config.toml
dataset = "Sentinel-2 satellite tiles (TerraMesh)"
encoder_norm = "groupnorm"
encoder_stem = "deep"
optimizer = "adamw"
steps = 8900
epochs = 31.4
Rows from block 9 of the encoder of a small segmentation model, named by matrix and row number. Rows with one number belong to one channel. Each number is 500 + 50 x the weight over its row's rms, rounded and kept within 0 to 999. All counts start at 0. Numbers have three digits each.
After each channel's rows are labels from the 100 images, of 14976, where the channel reaches its highest value: "peak on" is the class under the peak; "top examples" is what is common among them. Only what is clearly more common there than usual is listed. The data: Sentinel-2 satellite tiles (TerraMesh).
# convs0: first 3x3 conv, stride 2 (encoder.blocks.9.convs.0.weight, 384x192x3x3, each kernel summed), inputs 117-155
# convs1: second 3x3 conv (encoder.blocks.9.convs.1.weight, 384x384x3x3, transposed, each kernel summed), outputs 129-171

convs0.300:501478473516509511471513459516489479410539470550580468550507475482504473549526474534464479556549489512441502595470459
convs1.300:515523472488406437506454501513610629557504505485506559481455471416498482464453428463437471494487457351416436386393477455383446495
peak on: clouds
top examples: clouds; main land cover: trees

convs0.299:490594491430467557520526525412438520518425439501429486473508492473430513428502508488504602479492590529541548579511474
convs1.299:497562527498562535496518517445457451510500498510470447515517514540522508522538548512350536536507525477534552547526516544542423499
peak on: built area; water
top examples: water; main land cover: water

convs0.55:481474513508427532529558446538495486539452426509393505458629441482518483482452514402443529452533460421435561487468504
convs1.55:519475501475470449519464490497514411526536495475452507492479467489581503470502565460437494464509483480480481437415432470457441447
peak on: bare ground
top examples: bare ground; main land cover: bare ground

convs0.369:474530445445505523461394515403504529543560413504550590491492437535401470514501514503502530577576520517488522547499476
convs1.369:523556527529490511543507506488462531513505477539548548543575559556446495557505395535464568547491565532539516634619565533456430558
peak on: crops; built area
top examples: crops; built area; main land cover: crops

convs0.121:495634439564540547504531505533548552432518476459490487573459465467424498360425568525500461461463458499505549463483569
convs1.121:510450474453526535491441456491388427465445428571492466559470563536499541551573512578531548548609562554501525505498514530497532586
peak on: snow or ice
top examples: snow or ice; main land cover: snow or ice

convs0.383:535432529490422605517544511495495498592415530518299423454526497517550493478562475408503537530506504520517520573464469
convs1.383:546497521540554514513505540582579476583572488472401442503454409446511490461491505449491429484484444536466479444408434471437493422
peak on: built area
top examples: built area; crops; main land cover: crops

convs0.223:435550487481471457472320444438468545511469529501510487447624428472531524327471509456478550465523405538471457530519500
convs1.223:488480458382497502460469451420556478511501524499569521505569517464515547551463433513455517524479524497576523576642529491441429543
peak on: crops; clouds
top examples: built area; crops; main land cover: crops

convs0.146:475478584512536470477466504535505480564473412439469403422453419444527486596569449554494495571456499487465529436506541
convs1.146:538417477438493402452466486511527524487518526482417598479434449345577483420436637457447476498448448528470455417473451472469427433
peak on: water; snow or ice
top examples: snow or ice; main land cover: snow or ice; main land cover: water

convs0.1:469479517457513565451496512518479525537449382518517483522571405525438477394597527411471540414606466505508571484508484
convs1.1:555538570531510503551551543556546461563544553457489489475461455500567528433489515476487466448500446530380436521458444439500514424
peak on: clouds
top examples: clouds; main land cover: trees

convs0.31:475497556487515519492514531526488519561502573538529500417532490486533511561422555463480491486418530436506476434470521
convs1.31:397499416440404422431433420364474484437455430535558569549512522485587539525518553523471549555517537505506540529565567551624503527
peak on: water
top examples: water; flooded vegetation; main land cover: trees

convs0.103:402562457540512574590606530582543558495545498443506455568561516539572481452494576589500521512532456499572575471469512
convs1.103:532500488485443404487449483489502518476481505480537523482468471492550439530382467475490513470424491481513483570561467484414471482
peak on: built area
top examples: main land cover: built area

convs0.253:494509502498485542501579517482455512533465443549463508548568508554485515474523516454489601527597547589583546627477503
convs1.253:528557566608495539537529534542492503522487553441465395445490452509489466428565545432479455430460428522414444455497433457507468433
peak on: trees
top examples: clouds; main land cover: water

convs0.194:498624511485392555542592553483523492484539587491425477542539503492497496393462533463496489478524543463483530580492532
convs1.194:393443405499504492403416417448494464443413474518490460489491473510513508510522473494471501522460499533498529501500449528480466455
peak on: crops
top examples: built area; crops; main land cover: crops

convs0.375:553500615490427560486509556519473538524425530570396435400568387534500504522568538433498597479561557528549503599476505
convs1.375:541555561554544556529572550524545474563547609500472509521565526516494513528511540478448496493498528539529525545487504524393498533
peak on: built area
top examples: main land cover: crops

convs0.361:503408504485518518511504513471503455397508432412542459502454471445464522489411518492483432564500482400431495570479531
convs1.361:421428423390410463413435410458422436396438433544549531539531574542513532530490443560520531537549559493530547544524547536575546552
peak on: built area
top examples: built area; crops; main land cover: crops

convs0.282:522382516466481480506487478477495502477453545475330412556509397489547535482509488538511509477488422528459491552464474
convs1.282:430440431439511476443477447499449445455450529495474442479510479509528475452497491486571474480530456527453474491462471483514545476
peak on: trees
top examples: trees; flooded vegetation

convs0.184:547465588526521463495528523596564485538461467443458474402492500544534515602548454503521478648471498488464540499524556
convs1.184:493460502373450454489496503491519499503463468490497524449507476488461438445478644463451470412495446549471450574613452475519486473
peak on: snow or ice
top examples: snow or ice; main land cover: snow or ice; main land cover: water

convs0.15:464505566519511499459529527507530544518491437467530507506483480545452487405570530510507496436584484471540546392521546
convs1.15:582494549515510624557491501529564480499477535571562542541529534405560553518557552590637527511476555547472491472505545513374534543
peak on: clouds
top examples: clouds

convs0.378:430683508454418509537499453392445432427515554433444476496529538430446482391424500573498456444452497457485545522485479
convs1.378:422439425534476473419433418444420456440434497530500528499529501530502525536524455532435524535467523532532557550554496567477478506
peak on: built area
top examples: built area; crops; main land cover: crops

convs0.313:507435550527539515534519509527578545575525478460506525426558498540526484406547485472498514470523468431490568452510480
convs1.313:510468522433449436510526489484500462490470506452494530441498450431589487443503631465454468460517440532440430490530430429497472470
peak on: water
top examples: water; main land cover: water

convs0.259:543522468468483465503476477478496447512533458554598498566544456584467497485533461401526543461563505580502521509502500
convs1.259:607472544443547578554561557558608538549575529529488505517476502509540500506534460503509491510538507442464464416403498511531510521
peak on: clouds
top examples: clouds

convs0.42:479478503450486470489577550508487487511491567460535481479495429518490495495521535421504460421460468437491502516524528
convs1.42:531503507456413439505538508462459478482503515463483564508495457431578473500492613486583466495451477480437435418414477447533522493
peak on: water
top examples: water; main land cover: water

convs0.66:562401494535476426445495424514553514489516424460457522475505449466364504465542472444490563422364503525485488499475496
convs1.66:636458523484521569570532528545565370550542425521485502531587543526567507521542438521446500504502532488520506556491550554430514515
peak on: clouds
top examples: clouds; main land cover: trees

convs0.344:472409451461476430538399395519454463499446443473501536439555456448554500414508417494492561479509435567492478514458520
convs1.344:491493478495437453485440469454552508510486539511467520507557499511492495502514387493474547514459502470522511569589514502345400513
peak on: clouds
top examples: crops; built area; clouds; main land cover: crops

convs0.286:530498469369553481503464476427513471476493447490516469506511469507500494521554484454514575475556530546453505463449471
convs1.286:512502491570504499515479505504585499530497511495528466490477521539536543457576517514555568505524505391502506487388547540475546491
peak on: clouds
top examples: clouds; trees; main land cover: trees

convs0.112:507547514498485529510527528460531438443538499449562468491515421489412504431397535453494453489482523425461496517520532
convs1.112:402441428389425477402431407420456452412423424535546508505548558533501534523483448553506514529554544514526545549516515525545502519
peak on: crops
top examples: built area; crops; main land cover: crops

convs0.377:521535459523434526521558489492520514552447398418399427437451430517499495400610448522528534517501510455497518524511460
convs1.377:471489518442422552543542524496546347509538434534485565573437541433549581564570494544485485525592551485479486568434521530441545557
peak on: clouds
top examples: clouds; main land cover: water

convs0.367:539439393432524516491515503474534526452493402497500512525514512541385490408475489459495531481526515431462542423533498
convs1.367:534501520473448595537509543489502447523491448525574506531436525544532501533557565495431518510476520498473467519424515479522428537
peak on: built area
top examples: built area; crops; main land cover: crops

convs0.292:494526502597505527561571547603586567506504465399474388441562455495579496564504523484466500461441552509490538444455516
convs1.292:547532513468430394523496488450486526485514489488496452487487473490501452509455570459507499491480481467479471527602443450425457471
peak on: water
top examples: water; main land cover: water

convs0.331:490494536553475566518499547539504560541404381537396458478571417533432461537496557357480576488582581529577564492511490
convs1.331:617554599481583556578599578531486475579579523475454458493472463476566472477518544479459495474500463469456469506497461460520474457
peak on: clouds
top examples: trees; clouds; main land cover: trees

convs0.349:546479461416458494531561528451472517466537548511432469570467518519538458413543490501531576463563618485548546423526498
convs1.349:503436495542571484488481476457458411518460399442494539480445439461587470458432540462350444513415449534455486477404442445496481419
peak on: built area
top examples: built area; main land cover: built area

convs0.358:493411495519528529486577478548452514405477486482434445539543479485560496429510483535497540434554469542490494436470493
convs1.358:527522490525457458502472512475562545511536517449438490449447434413497455447445417426488458451473448429447449400404479468337441433
peak on: clouds
top examples: clouds; trees; main land cover: trees

convs0.280:486592610455490507553562515542517478557425451478372488430533430424496493437547515405531519416465420489494509498415491
convs1.280:456443494493520524481483481579487457468424590459518431483547492487510533492497490493549501469529481517497490555540477484472485465
peak on: trees
top examples: trees; main land cover: trees

convs0.109:490531506380528536520464501452502529490493361535578552430573442491483514494477540422473540494465497517522561479410488
convs1.109:467510565520540563529515537473485529515530516542526555511561524532452518546526526493435518519472535563533534535491526535485500518
peak on: built area
top examples: crops; built area; main land cover: crops

convs0.359:533507520432473422479503495566545486493376375412402488374555396463475515439471456403531500404553524517496488516489516
convs1.359:482435498423481463463531471476421380438451491498510454483532509500506553493502529525481487512522500582497480587515525470526541495
peak on: snow or ice
top examples: snow or ice; main land cover: snow or ice

convs0.134:474449521522538559516581491614521499544563421414528486558557538548541496507516536505533515438485432471447556389473486
convs1.134:449497491498429414505497484492466586471447498453498559443474428485517427503400513451446477414429450507468453581539429435423487447
peak on: built area
top examples: built area; main land cover: built area

convs0.70:464440533508498518461524471578497560550424409507376469521653445509496487439475499491447533462570415467415538497485494
convs1.70:498462501558499463496467500525521483534522481465433456446479407436578476423490555440457445420424419561391434485426383427406455407
peak on: bare ground
top examples: bare ground; main land cover: rangeland; main land cover: bare ground

convs0.59:497513610524502437451542475523530567446412374446418466419545477591485499504452508502515510602465450469484530511452498
convs1.59:455429527381485460499481469559560541479473527513516512516571545465535552536428534498423510496477532505533524562530453519454500549
peak on: water
top examples: water; main land cover: water

convs0.363:444686468413458457469446440405455476485503374392524495443511481410462550437496435497498462530502477498403483570491503
convs1.363:447452427518443430449433416506380459405444494525541551532545520522514526533498467555513561533543551506540556589585549554529560550
peak on: crops
top examples: built area; crops; main land cover: crops

convs0.64:497523493470532547548486521398494452465550469484580542490466457473473504522429476504491468560484472429423502540490515
convs1.64:419453428520471449437424426465472511478483469559516608525531548484498516545457466541475544529469547526545563520549553553539512546
peak on: built area
top examples: crops; built area; main land cover: crops

convs0.193:530539475559538407484487504622565571610524561404504513456491527533549503437437472475510512483566492526437533514532472
convs1.193:554436533416546502536594517592422464540530452530530552514498485487473497543561569544480518528515531562520524564513500525535502514
peak on: snow or ice
top examples: snow or ice; main land cover: snow or ice

convs0.23:439439522524533572556597493619498512555454417465404434469590468436521491490475541556424519421606456477495558420523521
convs1.23:506470506511440458514442511527533467514518460481458478452444429447606470452490525450486458447403437475450454419496427431364460401
peak on: rangeland; bare ground
top examples: bare ground; main land cover: rangeland

convs0.178:507531523448522594468521550553511570393352418501372431387608439587460491492492585415493557478503508448468515478498497
convs1.178:596548544475590584559557552510634497532534605541516498538533567538472568579578461533476562542561559498578556457526563558473531567
peak on: rangeland
top examples: snow or ice; bare ground; main land cover: snow or ice

convs0.33:414417509541553532566579512612528508479520442431469444543521488494586487519448525520489504475466517498520595451454564
convs1.33:479498483515401352464454479518514548479470520458499516449443442486551424468415515438494455463420452495451441522526451432416461449
peak on: built area
top examples: main land cover: built area

convs0.254:522547508436503497509536496451443545481518508554472526575497486526508481495407479438486554466534569426514584448483534
convs1.254:453493477364513530462517477449483445454429502457489441457468473487586480432497494461456417470489438433428406462404452401552430428
peak on: built area
top examples: built area; water

convs0.61:480458479438564537508482490478484471478537449444408459598594518439524495470542448562513511489576416555440495514497509
convs1.61:400497494466525450461462511516479472500499461476453403486435487446514492455535503460532473456557463463441482599552452481451509449
peak on: clouds
top examples: clouds

convs0.291:493546503463436478505539523554494492483447471471504447485523421487474488424484479464486477443493462460510552448483498
convs1.291:573544548392422442541528549482564468490512582474495536464512451416530445505476564442475497484464456571452422487461453407447526487
peak on: water
top examples: main land cover: water; snow or ice

convs0.312:536516506547510616498526574564492538494372366502332410450548438533457490552493600420461564556560560519523552563521520
convs1.312:597527575469506504556556544495473501536518491495488410489530487474533487493479538492477503466476503450461486544562483493435431482
peak on: rangeland
top examples: flooded vegetation

convs0.87:443450539570484563513631509595532557561492480477379447483593498481527489524406531522430515481558501487466547449504537
convs1.87:474430443541484418463413460502513480480504458482478493447438421410599449442428590440469445447416448465460470413509413448473436449
peak on: bare ground
top examples: bare ground; main land cover: bare ground

convs0.325:501433547470507514497481519499505455402505536444555486434480460490472497456421547518523453525495474475470540585429516
convs1.325:391422423354423481394424403423419426398425423552539520546542582537499537524517457564547524535564560481540546521508530547567540550
peak on: trees
top examples: main land cover: trees

convs0.366:516503498537428489561535503568512522528462511429422396388511374493509491416546529458519526496500535464542542468483499
convs1.366:633529535521406448523451515508514545508559515535534625485536469521500461547419445497472463476428484534405468490612444465403455493
peak on: snow or ice
top examples: snow or ice; main land cover: snow or ice; main land cover: water

convs0.270:488532519457416439533532488518476475588489474449358466513564418476436504465480453442506541413521455498497506515500464
convs1.270:485439474454490436477475486533494463490477467464500439525469491482522545497523575493483473535475498494512494448488478477482508482
peak on: snow or ice
top examples: snow or ice; main land cover: snow or ice

convs0.333:468479546534465477510482549549506513542479447467469492463513472496495480384578481476509524414549516442478561463520520
convs1.333:626522560420418462573579538531546439528570506499533586505486496412544485442522551490484506502501487496434424474520490457504468492
peak on: clouds
top examples: clouds; main land cover: water

convs0.50:437402519488510497465651455587536543515571480465587525579563668534493461456413469461485457489510454550506544457421502
convs1.50:475519526515511484551544556561454549539523526480550557472470450500498445509450565472383494442390471492484482497436457444414497460
peak on: built area
top examples: built area; main land cover: built area

convs0.350:528465463486481495505519492636569534612524426417507406425564542541500517530521464442491533479484521492490561447466562
convs1.350:412518403467432434440453441482420419441486429518519525509498512477505508516499563511536517506551509422515515434526477508472491488
peak on: bare ground; snow or ice
top examples: bare ground; snow or ice; main land cover: snow or ice; main land cover: bare ground

convs0.34:459494473522486528518493490578491462548464489456399434442546480383502500442556517474482489431600406489523515488539556
convs1.34:549465468497431458479432458524574474515488521448450432430476463466550473336481500465569489436490430494362398472469427386443521416
peak on: clouds
top examples: clouds; main land cover: trees

convs0.338:461501567552462525526569443621532542563503513445434465419579456445541490568463472466457545460470516477452516412497508
convs1.338:499481488564464507514421496515572426507514395524513474491522487503576488498464625484444508498394501572525516509612476530409509500
peak on: bare ground
top examples: bare ground; main land cover: bare ground

convs0.288:468540515566452460488503521554544527548472504452456487472532498462380498443559480402505546323402483413528522440501483
convs1.288:632472545452567612568583537552525390567555547533476514554537533553571509515551539532406528525506543518544521505486520542519519533
peak on: snow or ice
top examples: snow or ice; main land cover: snow or ice

convs0.343:527447586498459567496490535547481542560423528579373435452612425549504512576554534512476623521529585534568522633459546
convs1.343:517564559587506527504529529468545437524506557462472518464596496559500479521508530468404483449417500515496512523523477521439411511
peak on: built area
top examples: built area; crops; main land cover: crops

convs0.9:475439494558536582466587512575500506527484371498451472521602525470447490460461576483452533476544583529510541523489551
convs1.9:522484477474409478486430473532542468522519491475497495468464468483574458430447516460507482466436473406415450442542484469494453439
peak on: clouds
top examples: clouds

convs0.99:497609523502487534460528552546508537450478451500459434499495460461450465369466537509507544488477518454569510481496600
convs1.99:619510573457453605583569541590447407578571494538583628528531521498464499572498402479548507544490516553523552532517494527527462505
peak on: built area
top examples: crops; built area; main land cover: crops