From a checkpoint of a small segmentation model.
Model: 13.1M parameters, 64-pixel images, encoder arch resnet, encoder activation relu, encoder depths [3, 6, 3], encoder widths [96, 192, 384], decoder activation silu, decoder widths [48, 96, 96, 96].
Data: trained on Sentinel-2 satellite tiles (TerraMesh), 36250 training examples, 31.4 epochs.
Rows from block 3 of the encoder of a small segmentation model, named by matrix and row number. Rows with one number belong to one channel. Each number is 128 + 32 x the weight over its row's rms, rounded and kept within 0 to 255. All counts start at 0. Numbers have three digits each. After the name is the row's rms in percent of the matrix's.
After each channel's rows are labels from the 100 images, of 14976, where the channel reaches its highest value: "lies over" is the class under the peak; "responds to" is what is common among them. Only what is clearly more common there than usual is listed. The data: Sentinel-2 satellite tiles (TerraMesh).
# convs0: first 3x3 conv, stride 2 (encoder.blocks.3.convs.0.weight, 192x96x3x3, each kernel summed), inputs 0-95
# convs1: second 3x3 conv (encoder.blocks.3.convs.1.weight, 192x192x3x3, transposed, each kernel summed), outputs 0-63

convs0.40 114:131118116127091129097048079146171103124106189098102122091156149132119102143121103139147094106143139149141182013166076124138113152190133164096138204158151166092130159112125161120134160132108106151112072109108119111170081151151156130171172194131170094157136147139171123153114136140133160171
convs1.40 091:088151159140078052067118071088126100168166123079124166087116095082137089124158130135084180079174090202119133104130130135099114120117176030141114139138143147115156130146116161106173137194132133
lies over: rangeland
responds to: water; main land cover: water; main land cover: trees

convs0.30 089:153106080175125139134150118155162194146127178102142177143169167112078100142129149177089110123163165142108160148175138057135152133177116139145161157125108143128135103056129163134103097134153079159162171123111137128096089088121074157108149161124124130151116070126174088094104194060109173180
convs1.30 080:069133017154101184112145127154127147190147104156109101139094118127188124119156125132129030155104150073145113090097114127085146134135112188162131080118118113128097118121147118162185115216124187
lies over: built area
responds to: built area; main land cover: built area

convs0.72 076:161149096070120137057124099053166080109109171105118121066165130115108083126135079084080156133159135174156180094111075063114135127140151110092171123104083113145126093088144091159134139175119111164154136119117134125135102096154086094145154105106115104150164111128111212176143103179132174129
convs1.72 077:177178070139158117107105124173112158174142100145113084121098121114131193118152147126111065120150072074153129178125112148082134137143187198127129133129126124097115135135153123181128125215133206
lies over: water; snow or ice
responds to: snow or ice; main land cover: water; main land cover: snow or ice

convs0.61 084:130122110158106107165063115148165147125139113099114132132163165123094089052092099173097093145079081139155175104172121137163114176170072126094138168132149099175105179134125166093146134132175120085178119137124115024108098145142075094089132146129136091096109106169166102120096148081099144146
convs1.61 108:160089111115151139144142154118133113104124142132140144098122135142134146129131102118081121071117123096111124078135126088119077102118080051115119134121149118117101134121124120226184122168137118
lies over: trees
responds to: water; main land cover: water

convs0.33 101:097120161182107101142115092121150153087093159109134127074152065091092057118172106096107135143122088144182174012138111161051080134142102119134101146121150161076118121085086139082101138115135145121155106128107075097158074101162134135131127141124121092144110115142139101150073082098135142121
convs1.33 104:113113146121080128116092124113115092114112130116156102101108108113150103083132138131134122078116112141122096133117137146126112130108173118112119108143155142126123132142066149175140136205135106
lies over: snow or ice
responds to: snow or ice; main land cover: snow or ice

convs0.182 107:094064134168105089100090084118151100140116137059169143118164089113138075116173141094121123121117094162116164000158153163044091135181051137147148146107096114100099092075147149110073160118107149130090106131128129103135120148151130128105136140127128127132083137121137128147070127129123118166
convs1.182 078:085094121125137146147120156084143105103133144127128144100152137126139124111198120134076113086124130136105082175103125135083100111095134168100116113128142118103092127098061123160149120239128155
lies over: snow or ice
responds to: snow or ice; main land cover: snow or ice; main land cover: water

convs0.66 119:150101100149115158070137093125140173147134144111140177143147113125125106135187088206021121131196195098108143111149152046126131111127125131170116122150137131085158150091101138131137046132138140123147174124097080158060094083130125131152118163156144140131081127121138127073105130107089103112
convs1.66 127:108162022148171120151142149099139125230117167153088142112158149155219193074084099092120070146082128106075099087106100087158123107086089157136084090109106105148076112126115095227120100137093150
lies over: built area
responds to: built area; crops; main land cover: crops; main land cover: built area

convs0.67 091:134144147172140122111187134051115214133137182113095175154168066100091103148134190145140121149172142151139144160189106113085138079170143150171184145089113164119148091063106103089107100090148088116153155100105170133124116124119088128174156180153141074110150120120158137112100141114110136163
convs1.67 082:154131099178147208136194172156175168180133148172157084167140158177165124157145165139129074124073189059119159089126138122124160129169106171180151144107103100128112119097149113123220120156115173
lies over: built area
responds to: snow or ice; main land cover: snow or ice

convs0.103 106:121133148129121105104125097114160121118126058083116091103137112123085113121199122108069167157144098171102192160118083198149114144098141101110108119074053100140069057009100139117107123151115095146106140152140137121133103168168132157124137155130105074153155133127146109150087122163140149128
convs1.103 070:174152109118114125129129114131135172090088147159135120109117149147149108113078124134133092127178137151117143128090116137191142139143219138137151150154143139129107162152220134103210138255143132
lies over: water
responds to: water; main land cover: water

convs0.148 092:132184073115110134117102097071142084118116156088106120110168185106121086065113108056103127146167132169164159060136067087092110100139136144102155144113097105119151061086132104149145136142082157113119133101112197136133148076125044076124163134110142118128167107133112187151147145163132151111
convs1.148 100:131141077144057118077144105216106189173122084150151049147072093121209092138130165167165079145176136076185144135103134139100135124194200186169185161175129175114165140151158152112134157255139150
lies over: snow or ice
responds to: snow or ice; main land cover: snow or ice

convs0.159 103:141120089176140118166152106151120099135102132135091126101155172165133113173138207119160143123171181137131201070161095125224155128176133160104137183102123139208121080121187148140097146189104150142119156098092135135131118087146144157174135155134161119157157121128168097094147178145130145166
convs1.159 068:093115017125110142094111098148123132177067108104122040107114124124171130157119155140130172147167146144166159156159161165091146148167113146170163115137126129138121140156145155092217131248141169
lies over: snow or ice
responds to: snow or ice; main land cover: snow or ice; main land cover: water

convs0.13 082:128162109067162134064115080104153097111135115147138126127151210101143157113096064116096138127152132153132137088105107045081127098132139129145145139111095093092137099110124092139138111126078078140119143059116132139118094083113086090096156035120117084099151127092084180146155081160139178101
convs1.13 095:177140076109174116160113162196132155144117115146128042173124145130115166165152148154115042175174170000161159152120120112086099112172197139126163165146156156143145141159163132119101133193112123
lies over: snow or ice
responds to: snow or ice; main land cover: snow or ice

convs0.58 099:147086173167115125112146128033108158124123193091089168128163115110109106109102160127108103139161161153112134052193105160102121098195088159167191152105103142134158105140144096105082115067101105117110120105115152106122120051145114168182160150163152102166147148090140127111099152109098127167
convs1.58 095:127103156163176210140150155114177115168104157133127117146173164186186138144142149102117135071086130189106151147145124120102105112136077050146116117120132098122154123135105131101147117149122115
lies over: snow or ice
responds to: snow or ice; main land cover: snow or ice

convs0.187 093:086079144171092096128096065127161081165133148104111155134157139081131103117171085110080133129113083167134163000152166140093111139164089122160123154141096127101090091108145134125135108201080162137098083101141106098120154110154128155150159110145107119158107098119153107141090146128114124140
convs1.187 085:035173070093140172124100129098130080097176153127122173089158123118176128161150131151174116096142122119138130078147140141136146144139004167196140102122097110154114126116112162135110118137145096
lies over: snow or ice
responds to: snow or ice; main land cover: snow or ice

convs0.59 117:129101107173107120162090107135156138067115178064128122117130120110064077125112069212069091146139123135102166082146113146106123169136079121140095140137097150091142170119116149111137144104109083118097085109084085071136072126153101160135162161157132102170119129156154099052124146083072163139
convs1.59 110:118114090123115118126104140095125110112117113119150136096119128124132123080101078056054101044089078102063021092063069086119097056072116014072066118107176111107129118107117112195167106186105117
lies over: snow or ice
responds to: snow or ice; main land cover: snow or ice; main land cover: water

convs0.78 061:150133125114124146087159154054135181129121236114123175123160141096120109142155158176124163133128159159108162139137112073124154143131129101100233126103079141111122093121143110156121142129148079168142151117104162114191105043119064171166136162091098137152149105121120179118099121138125165131
convs1.78 069:164117031103089172108128098155115179198130134157095067112091121107125151126155126135117057145113132034163145138107092174098177125135187196163144128113121137131110130101116097195092123158122213
lies over: built area
responds to: built area; crops; main land cover: built area

convs0.170 078:171146089182154145168167119133116183132121197122127190132165182142123109114144161185115112156162171137120139111155133066152167127171106145168154152128091151174162108153147153150116123153123149145146183103111144145075075064117067141155151054161139097140128114126176114099158205129118150160
convs1.170 072:118110035108119152150113138144120125182150079134108053133101109129140116133162089113108069168106118065138122119089103095133123105130121164159132076144130159130110146151187131088149136255129159
lies over: snow or ice
responds to: snow or ice; main land cover: snow or ice

convs0.20 097:154127110142137151066088131126161176141104208108135181111175134087123104098138181152103084115142164167128190156144151024106155122125109102122168126133093126111140099104146164142129145145120095174130168093099126137179149071127055165078159045121125148152106117164127157104118110121119144159
convs1.20 078:129117006094139129135139154226121151222151088129093094145084112105161140152128124119130062147152151053124145123115115095075160120130137166137128163100133129139091125117117123139072105209132207
lies over: built area
responds to: built area

convs0.34 091:119159081153148127103146089071136130079143255122125124149160094092115160151158098190078130145183130152124162137159102059083119108167135149160155148086074102063145093116114135161116118116142079145140133129117145161126067072131105090101146143125122077109154112123101120127138119137132179117
convs1.34 092:086153070136147153125144145157142142173146108145139063191126149149129106173170155160131004174171152048193176117108141149080068140181155196153182110167141134126117148138159112097119143211141136
lies over: built area
responds to: built area; crops; main land cover: crops

convs0.11 098:117109078159102121115098088113177139161122183109128149115168142076118105128161134036119118119101069191110207146152129152157112147150106109117155193107091138149073076055113190147097149193153113167137085148146146094183113137160131127091142139115105091155112105148123165159101105132121140150
convs1.11 066:174174079117112130103131085199127128060115145133071169159119129155149073156130123129165094070095106081147099145150123191103100144127090209147138182108144131150103133072131121108145105241148173
lies over: snow or ice
responds to: snow or ice; main land cover: snow or ice

convs0.76 103:104105077191058085085145121084134103120122162108159121105186106091120114130172140151072114097112099182096214111170120183150110143181084128124154160098092136218115128132181185124096118167128152152135136131135117122170139092182123121124117141124113113176125110146113088135081122124128159182
convs1.76 097:167148109156146176139136132197142147104104148150123122069166137165131099142207136151086111048061139121123112122134122178074123101127113172146124099091109093109109113096095110195160088125099169
lies over: snow or ice
responds to: snow or ice; main land cover: snow or ice

convs0.43 099:149090096103087138072066077099171101130104184099100141077169177124146111136143099126098061115145143163173204008143097100122113112189116130094157155150137090073100131108157155136107140155113120142120086116126115114122093130137106098143159170128135113133138113163156135159135140155142183174
convs1.43 097:106159097220080121107134122127103099093147116118124135112117121119173063111158153161153121090146077152148087135124126208049106171108106141141120118123120117138118124122162145173163117198132203
lies over: trees
responds to: water; main land cover: water

convs0.172 141:087131121151121090094143105136144119099103089046128078100133118100084072157146141157090130129145147120096180045161105168150108131141052132119100146086121117140106147094133150098128108114080070118076157118094074092121105099168114162140132174151124097185132103152164042093114174103127155142
convs1.172 105:103079094146111165150144146128140143147078128155180127122146143156158136100079122099106132103096104180073091097101097089126127095071122083060082085122148116126081130149155126146197127255133118
lies over: snow or ice
responds to: snow or ice; main land cover: snow or ice; main land cover: water

convs0.50 086:141147128170100123076157119093139133130124157111113164124135075113122111173161161208097137133230217099105147084149114064137160085110133137130121141152154170139160163125078107137138070155131140139156182117115121148105063076114123151146107182149150074161129098100155094146138147137118083096
convs1.50 084:116104038091167099155114167129131138217102125154099116092160140145133195063075098092140092132074114147075121110108095088148112093079078094110083112119125092142087115147099097186170131210103154
lies over: built area
responds to: built area; main land cover: trees

convs0.180 131:089134093148105072157112077108179106107130126086145130104176153114122091151135084161059090148145104167145194039158080144132118128164127139108137152147095115096122161125075154122189113121138125102150059127129158105155078164123090114105126176125127110136145107147187208186129122138139157170
convs1.180 148:200122129127132124146124164100131122125145146133125099137143138143133167038166086119073061113079061070094057096026050075116092062073147083087079165167124157092112140161121157162186173203136141
lies over: trees
responds to: water; main land cover: water

convs0.160 123:122124134154120125160097124138172103059105124070147064075151123102064082118140059131079098135128044149180189116151124149087118164121093101113088141101107132110090114092090165120089163080150088128159094139095084060134093124153118146137155124160117124152103123149146104083111072104099155123
convs1.160 133:077126084122101122131117125094127124095119130131147133110131123131147102100110096092069070056094064134098041087072072124122088082082099062079082130110133117097117109101117134157161103194123130
lies over: snow or ice
responds to: snow or ice; main land cover: snow or ice; main land cover: water

convs0.89 090:123116088154108129090110112119173131126094165119153099090187062055094125111180094165162135133094104159116217081144127169153098139164104132105083186117083147190068123103116171115126148182158129137155116159103107051148139093171110128147145152124143147155121097140156119124096142073123165107
convs1.89 103:153156105135143142120128142167138142137127156139150156146147136145130140089098099120111150068062101185078109163112104151168107105067116088086078139120137105116134124105155141162221120155131094
lies over: snow or ice
responds to: snow or ice; main land cover: snow or ice; main land cover: water

convs0.165 084:119158075155109120108165112114145173127117193101084168113185158057115120150150137154103131146187123173116209177187099087142150106176147162124200125081070094127139098113167157149129110144170101153159135134128163126140106146135096171176144191115144086171153119160121165142129139127119175149
convs1.165 072:089141068143080204126147113106158161206132130180141090155117151141166125114156153154124075164079133109137177096091114149068194115144161202157144132127143115120097127125171099140196133198109192
lies over: built area
responds to: snow or ice

convs0.57 140:062119106131094075135094090090120118092111230119138141111139120136121118134098211071239099112146152129169151127136106103134117108162150149130126183137176202192133134160156148092105187122107148134129117100120113113154104156125113145138157138136149134101160149151148086142156152160141156183
convs1.57 125:172119091116136093089095090220121107101109106074120142068102096087161120163134168166125231135244154150178128168170147148076182146169107123151166118133166157146124141148219150113186142154153193
lies over: crops
responds to: water

convs0.98 122:092088120175094106144115115142131104076160232119121140155160125175122126105201091153127099162120082126111162107131125156062074116128104117127080145132128044124132135082112129136147084088174158088159151193187127148091081155145098146111121189134116101133097102111169166120102152149137113117
convs1.98 120:128132165147132069138162146101135126201170154116134216137173144149111114061097113113134171112144080086148032087149117122133120104104132138090098057117132107107107115109090105203217138160110189
lies over: built area; clouds
responds to: main land cover: water; clouds

convs0.166 100:092112079081095099126083075048164090090119180118082115054163137108122151147161128107069109140145142170148184052117102109114116071127129114121123091124108083119104115101143129101115116156076128137102123123137143139164105119150074080128158171127124128160181128182144161177154094178151174144
convs1.166 118:112152101184167147206157196158206171083108184190191086125199185200179166142124155130110145161177091121131148142135121140072141132134187138087126116145115132129105124169223153147180147253119161
lies over: water
responds to: snow or ice; main land cover: snow or ice; main land cover: water

convs0.128 062:144123107149153142080118114109167196111133222110132165120180108077126103104166147220093144153154175120096191166124142107111166105130128073147163165121075137100117131139124144120140099143156068136167168134133103129174108135134076208179108088133104163180122104105160143106110139150133149129
convs1.128 077:164148046126156154131166166144136159212129168141106089156144147145109144152112130138100052175120143063161131180141130162061149152125175103156136121130161141145103140138085137151124136177135203
lies over: built area
responds to: built area; main land cover: built area

convs0.139 088:131136116108130128060099068074141069099101166119107124066138115111074083098122113082088147134162128157168149031130100078120126092121111083121167126094102131167093090122157069134130139153050099149130156118128136141132113113154091082130154055123112106153152116107108186146155098180138155129
convs1.139 086:114170052145145148133102107202123122132125129140159092133120120125183132187135168169130068122158113099186158213177145160073133167163146168166155118145125132103126144138133136235080125193140163
lies over: water
responds to: water; main land cover: water